config.toml
model = "sound classifier"
train_examples = 26041
gain_aug_db = 6
norm = "rmsnorm"
loss = "cross_entropy"
epochs = 149.4
final_lr_fraction = 0.1
weight_decay = 0.1
Rows from block 2 of a small sound classifier, named by matrix and row number. Rows with one number belong to one neuron. Each number is 128 + 24 x the weight over its row's rms, rounded and kept within 0 to 255. All counts start at 0. Numbers have three digits each.
After each neuron's rows are labels from the 100 clips, of 14848, where the neuron reaches its largest size: "top examples" is what is common among them. Only what is clearly more common there than usual is listed. The data: acted Russian speech (Dusha). In brackets: how many of the 100.
# u: gMLP up (value half) (model.blocks.2.mixer.u.weight, 512x512), inputs 256-319
# v: gMLP up (gate half) (model.blocks.2.mixer.v.weight, 512x512), inputs 256-319
# out: gMLP down (model.blocks.2.mixer.out.weight, 512x512, transposed), outputs 256-319

u.277:128106138080130163114110118102112128113128138120141162160130127065114120176122167130128062106211126128095095158121120074159129163086120127130099148128126137105140137172099114137146109100140116
v.277:108099158135126161123143138152113206140111068089130138123119131096114145086086151161134117101114161149136118167080142143111135132138111142109141126104099105074146145149113187095172132125139129
out.277:158115130091119109148151154154153164158133112188129158148122094143133091091133147113090152148157171115151114130128131168078121142142128112128169111106141107129144115117147095149139128148160091
top examples: emotion: sad (62)

u.52:090107081173104086110169121164148104144081080101145148129131107084134118153138135170159126134135123131134124086129126142143129165133123137138102133122128168087127121153134153112143129140114151
v.52:149129139100145154165136136090160163157101102097095132126149144108097147108131133119136165112106104173063078150122143085093067090125152131120121152162100150173109159156102124131093145152137151
out.52:141080148171121124114125129123156151134140102114094133154115111116132066107096114096134143082112170126143109126126122081132137096150177135103140121122116103120103102142108172122107148124153126
top examples: emotion: positive (44)

u.393:128186167109121117170107108114135147127166054159144140105121106108146134125119122146144125124149115161130106189145129164130139148141110117125135092152111073127144100142119089146111119139114112
v.393:138090131167105132096088134121126093093071114154160148139137122107080124086165142127136142120116141110125124146154149110122114093136102156124076124131119150156151121109138116153118096088140118
out.393:145095129125133126124138127134093139144129130132109150121117146096106098134090166121171115118128127109187142126081129121135138119084137136123120127116134135105077171146118145151142114163134133
top examples: emotion: sad (59)

u.5:155105076112188122134132159107130136144133126136113094127116129120153113114146173141128098140113137126103124134150133138122160131087149140142122151115113147164129116140128117154117097124158108
v.5:128140114116133107105134146153128111194106105129119080150120142104113145106137128119125093144089158117149113143099156126154146124145133073140158128163142102108140139160180154128153161128116105
out.5:129157134158151136098114171068128123135093144081113118109170157114118122147098168093144106141112151142127130157129110114177125095154148152177130143082102170156116135161158157152098119093129118
top examples: emotion: positive (62)

u.230:099105094097117133150145074161152081119171114107121169135105128115204147148105134151131151139168121144133145133124084104148112148140122144135150149106111111127125158093151120118140158131095127
v.230:138143151141153125149144108139116160121136124167145122152123129064144176118138109106104065155116093152135099119160131114130151125122083124132135111140109145130120143153151079132165155130105137
out.230:112113163148085103125112100100118142148136085102141110098166163072166180105094149132124134146156113165109091146164172151136113139127126142132116121179149158088096131138092151130136151150138115
top examples: emotion: positive (52)

u.61:134155171163129122103157114134118148124108142159177114131110109112152121091155129130101096114105101119123130124133106114158145097083156147143131141176097140096121121175139116101155137130105130
v.61:174174118172114138141109147100143121141102168143143112156161137165128166137093161154101130187134123175136165107129118042109140160176137066105107130146151126091132128103114177126116147161123120
out.61:078129176132155128076139137144142129151135100119144118175119108122131123136114152140128121132087122113113154138150118125135131126074144189127112137140106153111142121158144103125105129124097143
top examples: emotion: angry (71)

u.486:125145105161158152141127150121148125151122140142118123160112101092118068117092138130124098120137117140111133126164152110106087153154112080130121116128095085125094118131123141094108113115127102
v.486:154166117145099127153121143124140136081176148127140141121107122157088092101122119108154163165183130107118099103116127148110127145154113121153114139091148111144108133092115097154124155166081132
out.486:133160118109083155127160122108122128080117155130155120111131134130111117101101115144102078137121119122132101144109109137165143161120090082121149121106160144133116100147113153116121132149177130
top examples: emotion: angry (47)

u.173:132154106098140086148098106127089055156130125156128134152128122083139113144104172124088132128111115181101141123164141149152152133080110134138108164124099154184144115159173132157170150130141090
v.173:111173121116090145144153160133185107108121139164148109133127108098131141156135105132173126136155088094113128143099119109107097141114128133131141113115164149160140142141158114152129138154140154
out.173:144141149142170091158136174132130156134146124155120108135138158081177107085067166116084107172099124114122175156100088141130130106110147123125134136117109095144168080131150110110118155149141117
top examples: emotion: angry (52)

u.506:108103106125115114104147111073123140119137081103133124146127142112174130141101163083138074164103163092098147157105107100172130094141144131128137067128189139114139116108124109165155143089143138
v.506:134154070100120131114122121119111137131110100118171128154144119109136182131142134113181089179092161129078146123099113129143138097144126156162113088090150154134153114159161126129131183136164128
out.506:153129100168164161121133128123148111103112172105128152144113110160112143077172143139112120156080135139126113123110089114104169141116145129103097132113088133140131147117088151117144128127112102
top examples: emotion: positive (46)

u.372:149162124143188155143145187106116180155145131168095107124091122131129096108141141134136118146135124099077147147084117162139149161119126112138129132114164103163154123148128136163074143131134126
v.372:093085115106102148114156145109140127104116159140107124164086160167136083177138097142136125091148137117125102099110119118123174070118099122152160084146181151081113126100121129131135119096106114
out.372:104143114179074130082131193148119137136165117146106129134162115176150121157144108179135066148125118148079126104154165138107138081145078100103126115145170097126119110093143148115126103120085144
top examples: emotion: angry (40)

u.71:099144140140142127085114144103140151120132124163106152132127138102143122089138156126115129109063114111107164162102137101098155115103095110110151108161182119126132127112128152132100064117117124
v.71:100104141137117102171126137125154144123117101089081108130117135125142114127177160112092128126124152165117068144117143124111113112105100142120083146117145129141187139130168172114109165150126106
out.71:094099128093105096137110112140151088130137126122136113112163140154155142150125169127136075121185116143108090111145087103112090127115115135127143112082125166135168168156141137095165094096142069
top examples: emotion: positive (42)

u.227:117148097101157114106147153120122140134154121143069116139143110091094157061141127192116134176128104096139120156139126070140178110139144102119168105096114170134112154138105148152133150147137129
v.227:092114132096134146122111068125170117116120153145126099091139125135147133085154133141110124120127087142097133129123151074137145126115105145081164101141141124126105144119134184118143123084161115
out.227:129102144130117135118124094141103141133163112130142141142113126142201088138149143124111099132140101116133125108102166139087118081130169118132100149141129119112174125119149142136147117106144091
top examples: emotion: positive (45)

u.104:136112146121099101135150100154130141121127127064101153123117087140138113101138110166169142155124142130168110113149104152094138126106116109122128038145123117115179115143112132109160150175106126
v.104:113113116122113107129138148114137128132119133132148095128150133068128122128149132164104145112112138095116092100129108130124093109095157165147093142126136163135101114155100127132128078097129127
out.104:108082153121140130120143130125155101148151119132116098151127082113139139131160167113132120138142132105132124145140113118129089150167125156087118145136171086139118115115091125125105113126082119
top examples: emotion: sad (66)

u.78:133174136154111152135119126113113146096113119106135156134133095129114134128094126090114091150147115120136122136126109135114114161119153081158173131142165153120166131093131139161113142150130098
v.78:157173138138139158165105134095118111193096124136128145124103106092144114107139142158142131129139100172147131116096111124118087118135119105138117139154176129156141143140148117144157164164148125
out.78:120106098117162087155142119111108125097110141153130132085120154160112100123121079125158140163091140138103108133125129153092104142116103136064199125149157112086159134176146073127126118115120131
top examples: emotion: angry (50)

u.342:123133131139128152149095129104138115092142100110082110128128143125113131119106162115130120136143169090125137092189143105116081116112132141098126147147131154109114107163121159106152096123141131
v.342:137114132130063129128144085129086095101104085138133137099127113117146100140153123159102107107103138120134102107172143140120107129123124148112130164157092135106118112163115150111122120162125101
out.342:167152124099113115155124110171196097132086098148117138138142099142108115100104160156131124140084118131106110113128124133137151094135113101080121125126110162099157147139130124081081123147127149
top examples: emotion: sad (58)

u.378:067121140143131141145149098126083143118169156115115117137125136132131134143108092115156156115137113167086121158104154118128116129113102170101143120100123093115148137128167144150140172109130102
v.378:108119135089145117117115128159105130178143140142078155098104128149162120116133097140125159087130118153128110163108136155085134110119129107132112118147116155115150158159168129132090157125129067
out.378:119166179121124090103142121122123131157141158081093143155099115141115111138139139116142117104131101128152107152100139141129149174099125151093142204152123179133107073123145120154145123133134167
top examples: emotion: sad (56)

u.110:108090144114125121122145106080126125120122117103100148143113163154108149093123143134148132147091111109161133120190127130118146140111140143130094088118108138067165130127150090161133122131135130
v.110:147134140151171120149132121119142165164089150130131100086136139129101141129138117124094086189084193112139172137190143125138100123128119118123132122157158094142135184133114101119102101137160125
out.110:136130127138168141125122121141134155134116134108153068154071119093161101123103151128110090116135144103149105150157100128121082105113142134165147186119086138178136102119081097128108123099119138
top examples: emotion: positive (40)

u.420:099165139163140079116116109114075162116142080114082183121147127161147132133151139094154126124139182091149143133151109139135129143144136141118125135120120112118153131120106102149114136140163147
v.420:124135138135127047112145109152125105128112113111166155133110073100135145065111134156155110104102159119156132150160162110133106103112129143116120128135110129122124142129130127120138110120106121
out.420:164146110138092124143137084131148109130100112119099105140142131126110154096136137116149153163143101099118107141130156106160148122087140157162104072134084130108148106098127110136100156099113158
top examples: emotion: sad (56)

u.216:142148144124110066150130077124113201149148053141124141099135129126123135114105115128119088111116096104123139135118159129124111107110118113159165151156156095157184123122133136171134130118153105
v.216:149126110124115118127160077123116171174150113107155119087152124114133115135096123099147135152137091078153151106143128180182068137136137088175149154091163103124122118166131173110149105135156139
out.216:134089152136144137170145145128111130139179166105096124070141135097121151130131147108139098155097115109193094123078106110087125161118089142126111131170104097069138148131152098147114147179136129
top examples: emotion: positive (72)

u.80:139083095146117087144105112127126129123112120141132127085116136109142117120148147148123100148111130148118125118077128136100148115120066160112132139116143135110141111133145143138088128120133114
v.80:136149097113158150113142166114110126138128120166122134154152102077128137097131086134201103128100107126160097127140148106117143169151108121131160075137147071199132149129106123105137150080101121
out.80:099167123179147130134110135119122152101124128139124084147096115095207127135121102076143167155119141134145136157119151140131124143168159123159164128154085129127129134112090133118169130105085101
top examples: emotion: positive (55)

u.402:142127141111138170167108083132095116121144156126133140140110104071141112121073102117117123105124164138134175090141154139138155141130135160126137175164122107115093106094172136131176137121119073
v.402:056069102114123153143153152172142121103137124157123120117106125105114117102148136140086139122148137137084132113130142135110108103127119121137163172153140130113137139115087099167133100097118115
out.402:138126167136106108160116150111121154132115132081136135130097147154131120107144130160116108178119102132096152109142123109070113079147135166094120122156102197151140094115113086110149161159134129
top examples: emotion: angry (41)

u.274:110172112145098118142100070121117149127147092136091109107154158092091152135106111091127172112111173129164148106091131116138179155158111094158129139120149130053128097107086100121092125124149112
v.274:138155128155167097155147125125123135148164108110088133088113140150190074139151106170112111155148129158114155129073105113114178145115128121158173112191156119104143138092155100102132158170093104
out.274:118153159155103083165132146101098127069163146111125154163179160117121139122123087146152117072142116172117124119140141160111145048128124129144137160149117141097135095143123153135114104164137122
top examples: emotion: positive (50)

u.418:150087117126107106143097083116162134136114120125162089092100114114130159146114133178115117158125131137112149127084114120101169123150107136097114107155169152113125165120132167066079154156138123
v.418:122117154157132102177144116148147128156166149109160098083115147116121144084103109161110078179142075127145145141132122120107111151108145129140107129149133112163155149127182140123173127108112089
out.418:153128128141116099147133121135097097144160125111075132060145114119092165089132129130114142123138132129120119130152157182110125195116170113118105091145125087096143147142136145151146146119133130
top examples: emotion: positive (67)

u.452:119110085110085160123115133137142101147177101176146161095118155114153120186133153103115158108101112136120110110111153125113150174132118115112084108119120081161134108082160149146157114105183105
v.452:099110136130142119107108140122144150117136152113136136114100071117116097131123118152106104149165092132146098175148102159156190138107128136141133132108097096160121092136106126140086153142084124
out.452:098151164093122140104099137129091166162144138128159127089150142087095141114112107100117124122135110150095111139169154137097123127128115145113145177099115105142154142185120111153130141136132123
top examples: emotion: sad (57)

u.36:158142112121102145123100090112102089113126083111146112113148126126112099096088153117114133129123103120179163147105130134126140128126157104120110123160127104084107102136147110109157103102133134
v.36:130120140125082104164132118122123071160168135092168126109164130071116087124149126122106096104135136135120141143178121140163147084116136142137113095105102138102136132098158150092119138106116113
out.36:125088093126133145112128153176117098123154156151130135072134100129123153115122089105097135150086116112120156157128131138192179158117128142134128103116150062112123106141127117154153145124098142
top examples: emotion: sad (57)

u.73:147143141124113122117126138145128154145192123081077101094117090083161114118082063169135127141152137132112173153120120108083123083073157124129108111144122129128120118103120099134107136092150111
v.73:142132179129099180105106147118114137155119093105144156133125099092153135082116129157079134122147140122131081161144111102116144156167140107153151089121105124129145144135076171164134127115120145
out.73:134167165110173093142127152173085118112138127137134142098106123071130097123128171118118141114150093110138120105139114116078163178146119115126111149097117141158134102140095124139162123116156121
top examples: emotion: sad (62)

u.292:144097178099142143145157115108107111141135123127182158109090121067188120140132103094136153094148136146121111148111107118154095131142142126118127134160151134125149135150109094121146162127152114
v.292:104092127140122103156187142119104160090100098096146124136133122076107151122107112135174088112105128141100119160124142138116094090101142181095116151130111146097117092141143168135135117134120125
out.292:148152136121104124126141145136116099114119134137154174140110120061100153127135165183103165132090123114126137128140171120125049112129122126128138135102108131116112114131103140156146152153139077
top examples: emotion: sad (62)

u.12:129126147135089147095119141126163103109116152109105097137124143117088133117156135159130124183157120147154139094135117114165099095102117163124091110176145108139114114145112123176136121140164151
v.12:133171164170164117153133138157124171147128148129166134128104148165076129130138137147167135125141159146122112133154117102150089126116124138135102093123127143149117114130154102149141146136122125
out.12:104102123117090141122136161098153179092129151157122126103118138126123101141140129097127137152162121117114120126143121128151163167107110150138123088139127109168131107133131162130117099127131130
top examples: emotion: positive (68)

u.272:130132110118145145169133135108105123145109133134101111119142114085150148108130118117157140102138135070136117177106140107117166158105117122149151174153129143093120141143111140206119087147131072
v.272:142119114125074156122111157126141117122130154106096114120169149131096118117125128150110093122101138141125147140118102091135160108112107089123155147130123124107164121095141139126078104159096134
out.272:114100170137128172186091144109124096096130120137110164149197167122117138137162161128181105120135117129118105133122156134164104115118061151154138099179126127146148115130128153171124145150128113
top examples: emotion: positive (42)

u.200:106107126103161124104124100123098115107134120132128162168139127112140132105127134107164150098145134169146128083134118139095134101093129163153100118131164161097130161114127077107202099134095154
v.200:108134111149119128145141113154131116154098118111114151126103128125138125096098105123107138151148131108095129114134164122102130127148132125081171145124096163118147154094139133137100117098146077
out.200:127101104091155147149144102128172106103109124141123121185170145217088152098155134125085095147138138128089153145143068092144114121122119128143109113127064156132127094119086123113111117113097111
top examples: emotion: angry (66)

u.133:115120106148141120136154113120125152090102114108156105149148167145132127097116154095115096107098178146081181104160168113145105112076150131103109147113090128130090106125134139115133136108129168
v.133:152138102165104120175141071138131129148150131105114127131103126139135123129143136163136095187128070117150093101119138078117102151140125071121123119138182088127148131081130135100134160163140129
out.133:134073142138135103111119095119134117129169184093142144112133114068162107170118130126154186150170110130124131140089104121081097127144129143148123124151141162115119117163097138147133138104121097
top examples: emotion: positive (85)

u.465:130106126116135113128109084089134117120128130127181128147119172151122122117133128132113144113147132142169081120164111094125120143132146104136158108148160159094162154080115121134138163156133129
v.465:087159136118127161137139119095171159105122161125144136136145139154150108122116095140146116125163107128125145129154132130140114141124099148143115159130143110103139107140146130126162091131103093
out.465:132103114110140087144090153107126137112107118091131088149120144123149133162069089136132086127168154118095141093133123129186160123160106149112135155130126109100124139123106127142158169154165159
top examples: emotion: positive (50)

u.510:145156171143119112109107113126158116105093145096097140129118105132169167125101142198094132144123123149090083162137133131144139082114137109119137091149122095146133108100134130132107163162139146
v.510:110184095140161125141147156089110145132126135159156088179141149128118122092159149078166102126107162122119181131143155148140115131148143160141084159163121147135092095162146148132144096119078156
out.510:129147144144161160140139168147135157113110153114145132133135121145207116132091147153164121119128120132095198133153076150173118112135158171117121157116130134165110088115133152124157096099109128
top examples: emotion: positive (54)

u.141:185152120155086137115096102109136113161115104080103112118101129098096125125154136091119139186108114136082147103136103121116112079129117096113124115142186129123141123119132126142083178145141139
v.141:134158134152111111096129139123158169145135122154133093117111142142116131108141133106114135139142164113185102132124155169110094121157165136175142157161138092135123126117109142146094106126157091
out.141:124118149103136144161128180128132116136130110156114120124079083169110157117110181107132109116124093063177088112126098131131153150141128110123108155157113143174145122099102091169128089087139116
top examples: emotion: angry (54)

u.476:138129104115129176123098075122112112123126089087185163194129140145107115150099151093129093143139112095060114115148143126149123112141116110140071166143151129145112106128136104133131146117101152
v.476:138159111101122102125163136201126127154115140113116097074114150153131185102114117141154141124134146146118149161114137139140126165151133125117152093150149099138148150147161123116144135163164083
out.476:097127121161173100150186146155077139157098109113120118108142121179167145148136105139165133134136128117090176156126118139143120140123103133136142135096063089156136138122169142181124175130161094
top examples: emotion: angry (45); emotion: positive (44)

u.33:135161169119154093158120135102094093136128125118150178105075122087154128115098092127095126105115089143101151113084135107141140113130127082123101133130140132130102108157127113172107118129128121
v.33:114123140128155109132111126088127093129118133131136128107116077143160127135145105172092118132146095156115118113120134108137106088097141118083128144143163155127122138130122147146093124164168149
out.33:160115087107114130131138093154136100133134108086107163100115136134118153127151122124090164163146117101135115131158117135146158114174122150145085123115133130143155132131138121156153147127152113
top examples: emotion: angry (38)

u.281:121115113131097139125092092138131146122125110151098120122123122077177121135137113127166119107105146125089121149154136086118145135099092127114159131132144116115148074094119142139111137115117122
v.281:174140128109104106103098146147141104139100111077168166109094137100119140096089099156126118143136090153126093142151131112159115121125124149136110077161120120128169112165150148148163151155123149
out.281:126113203148124093138073123133158138127135136129137115087146092144164093146155127107100118094140100127164181198110133158102109168085134139092125141156135133143148140180132108160148128108134111
top examples: emotion: positive (39)

u.223:155130140105169112174116105126165102150125110167124151179085132133143136114130123134128156189133131147115137132120157138110098154134123116146105100156155110140110117054163147128125138141145108
v.223:141103128140109110193135115119182151156118104115149083132119139099094173147111181143135078172153100140108126101102184137121100127130070102143147134102201129137118125126150135106113162112151115
out.223:142094109112129096132140153085142174153138116117090116093112093118113189105157153145103105120121113097110107153132102123148163141135109179131125131120144134100159125122124100126156155149108138
top examples: emotion: positive (58)

u.11:139162133114144148133151104135108107118154069130079161095141131136127106154118110134144151109128141148120126115179184100141126177117155146155147099121114091097095175100107142122113104135149102
v.11:148095156106144129122116100103153076119140128125130163119113118133122129149165153161133084128120085136150098098131136120127137088094123132131117104146093136109108101103102135134147110164080144
out.11:141155180130078117147143120114131105110125145120147137120121071118144193099152146129084137129122150173160130132083159136129107129104129121118086137134094168152124161132083146119118127134150096
top examples: emotion: sad (69)

u.247:149126126147111128169060071111116105154136111102138134125132100108135147091083120206136134156122136072065154095133148090168167099116139147118132099129142109120173117113136140160105137167148156
v.247:128099149160162071144113155172122182152098092149119127166139164121142157141128167114136129109074182168112103139133139131105098134121122141132133168156093151143118126146159142151143143147146146
out.247:168127126109174110143144174126133158093141128148170134127128125135158071145133138102129112126123134133131164119137139152141144136109140106119149125146132120122080078184118165089119085124127153
top examples: emotion: positive (66)

u.477:127191126098122129133155146128139098131138135132120092124119169112128130173139147140168076127088088154136132094101162126163149167117092126127156120102157127161138106135118150066105145123123103
v.477:111165138141101108093127099159125082161137108103146132164129132108104116163116134119101092108138101138114106135088100120225117130127117097085099110128148103108170124136101132130142077126161141
out.477:129137143112116133206140133124149157156116086193118171127181128078142142137173133112117153084151121112098160142146156156076128136096139114121124133122172134157139120159118135174142150125169144
top examples: emotion: positive (45)

u.434:113110110142117063130146173121055135102152095095107148115124143137127123117111155068142146151147136138148099135119102144164156119153132146133137130129144147119098120140119120112148092132111107
v.434:113141105121174105135129138111151188141161126167102115115080064091111116127154189177096158119141122123134115137102159087115154124118123133152103104121115085130150161152120109130134097129159121
out.434:142167133169137109153129160156131143138166122147118140131110142055117149122154116134092208122131136126149154108121131108123116121089114117153126150101109124180139092104123118145132144126141136
top examples: emotion: sad (62)

u.53:108118103107135154120104083112124122157176090118142096143134143126145157126113109148139124122165124149125143147077100096128191093122125138109138121172084097075126123105143159155164134115128110
v.53:123129122132142165124116107120101092149135079111154157161116179088119153051110163135155106153133140124135148160150079166139148129133116161151116111133122126137147107126168136128185148111130146
out.53:130086139121095160127149119130086113137148147076134128136138097144076124092094151112125167109135113124118088130152134106153153161143130084165139128121151119126154092163136116130098137135139100
top examples: emotion: positive (53)

u.131:114130081132108073144132173120169155152181138099097095129138151111113145123139128169144132125151101150135127114123120087119093130152126078120130105124151140146136107115128133105072112117126150
v.131:134108138138134114076144149127154157131138133099078099135081105132152149139123105144136133175146105180152100124115113081121140151132105089105157072137136107137144140109109127120139146140122160
out.131:128167177166151120102149159123112135090143108082132112165078110098116125164148150129133123100134128178153105149157115120069074170091133119130065162126145118160148116144143137172159137126128149
top examples: emotion: positive (66)

u.394:116130117082147147178096160123156166150128110078086120111105123076101121140135164094140154104139130147099170133114105134124111134141128096127165138112099162155112118147120140094104147141093125
v.394:137156130122155070134077157108134152128110116140111082154175109113121108132137144109115132112110157124143142099085114120122112129146115100107161165134157194136122132125103106132085107146136102
out.394:140133149159069108113109148141118118114111123165144137140108122152116136088116162091145097153120089117148092133053106111128117139130113098130141136134136156157118109132093092061077140117164109
top examples: emotion: angry (56)

u.178:106149102145124097084108121129108094134100126178148129144104156098132131089117114122117121115101120117147131083100138112158090099132118142097141149143109166096106101157098142127166060132131131
v.178:145101135101153095188089111165098095131132139096105126082160092152172142146127114150165158147133119113157097185149139124151150067095143143094138124118096159151143137107102205174162133162137109
out.178:153118120091126117110142121145099122137174119149113194075148117148124102122151124116133171150160157138143121111115109126130157118142148113111158128163132110129142141101170153101135155160135145
top examples: emotion: sad (81)

u.303:116165104139134115157108159133118104124124118151077134110153094110145062102150113148100101111097115118139158136101098138176106140178115102126126147125113143130184098134123190157118111102126125
v.303:143059118116128110098094141110147139087121126088098107123101154102100154128174164147149137114124100163113074131117085112154174097097124114174085126110133094146148123135145107110118162163117142
out.303:151076128101136129146100142101126115140123123140092164131109152093110137171149196131122147136102080173111102105107091113107092062113138135111113144106140120150092123124099111104140147136105133
top examples: emotion: positive (39)

u.90:148147096147144151162175138120112120139127138160175112101135110153130109095125125109128144156095099186111149138125149138094135186156124094151154106124126090116112084133153176103106132140120105
v.90:133147140127124083118139141142131089118141130118094108155189080107088180123104136123130150152137178070140173115095161120131145153142165120149177129130169149127114158094143115145095150111103118
out.90:088123169107111117140109141115100147180142135107102154114129121146113070103124193134136100151136106108152098123144150129105120163176164125165162128112078109128138104115155130115146165134118134
top examples: emotion: angry (48)

u.322:130151164151128104170116137115109170098146096091117186135097107082139106140068096132177114102111118135133132141178137137107104120138129112169125145128143109154139096110127156175168126128080120
v.322:113140101150106104128128082163152105194115084137144107116139109169120123114071134151098108116085114090148139122086087138172133133170129063102180131135174103115162126135144171129077124102208139
out.322:102119137126138167093152108125113118156137146163121167118102103157145145100138112171145119159119079104120156130135117166159151142118083155122105109143149137100145109142151123138124142154100163
top examples: emotion: positive (54)

u.17:155142141158123096144110114117126172166105085097095129132173067106119112093144152154130127136103125102127128122164147097113154105095109122137120089141145135114153093120119118128106116124126108
v.17:131112116092108180095158122128126108119155129143117167116100120095104136148132144156157115132149086113094123098130105104148169096126121095131123099153157087108141129139149127134165132144124138
out.17:103134159146093174150142119152129108119124145119155118085171147121138164124125127086095165116140076113174098170172162153113081173106137131125128092183112144107152079128117126134133093113140128
top examples: emotion: positive (79)

u.229:157094110120122105116124094132159119152138089129088103121145135096124196141137155158125117093117128148082099159125133099141145090159112150133085141154117125105114139115145155105149147125124103
v.229:179160129108161127148106142145140133169112098127119147081123105130148093065113060094104162117123111096126101139085122135094128181127150111101175132126130121132130133184114106160101117105126102
out.229:135167120169139095122137095094154140090131088173178100141139143159127095098103091135126088174072128106140113119107152132168045090131124082133139106124174129149153132123097119137116109139143149
top examples: emotion: sad (64)

u.493:084135123149146136101115129086079143105116111116174149138092130133191097064116140094141102125123160157118135150135108145158129142145107117123098121171154140145139128120104119135154112122134124
v.493:109130125126131125123177163148135133175136165120111122126169158134083106127143168125202091115114126179073142137087156084140125141121152135121067157167110095163122138147157101157122152115162138
out.493:139104126146126075138130174141137124119115097102145124162153115092110144152136147136091125138124178150129122163112114171116090107101108128067137161136123183121079158179145170136136115123139085
top examples: emotion: positive (58)

u.84:078118120091126129148100149136130161118114114147119107121126116115095136097174142087125173101139153137122070135174142118104084135141149107122156130139103173144158145123133148142126110165134130
v.84:167112126095141128132131102138133142111107121124127115074089127140108107128093108074108132081128194084111137128162118118145120106107154126128093162121117116114137149120101136173143134099154101
out.84:141101138115154152139136129088109144087124127072141094110130126152157108150137110089151082138142163111100140135130119109170116132117120131108087149104130071119129139163124082150095120142118110
top examples: emotion: sad (54)

u.421:145084137139141107173117122113125091149124088138080119104140119150142137145140170164140105125153126111114126143105125129115137119094119134122139104113122109160112161116122134156126131128155098
v.421:140104118124065107167151111154149108142137119129133109108109108139128163166160146135146139134158167109140095130107122097120181119150109149162110124108089118143145116124155123129116120155138123
out.421:126122126077104166097110126174135135144136127125122167110132168139157155141138091132146134176149184146166154124096143141158102134184119162137157115152116145118162102109139127135119129136160147
top examples: emotion: sad (58)

u.67:080072132106090135112140108153155166065164143153093116143102131117107079136144092091110105121157139176127100141146111154091166128135135083117145099119166145105127147088145144133133155107110120
v.67:133143094145133147160160141127163162150136129120146092088136129106103104098124158121119128117165140113087180097090163097132101099184167114144113137127121132114141122122122125080053117114151117
out.67:089117132130175107116097144110103185151119088120103132107119150104137087111102163117112124123139118126081131104116130104104120072099119123194131145145092139137150129144086105142122121174173112
top examples: emotion: angry (47)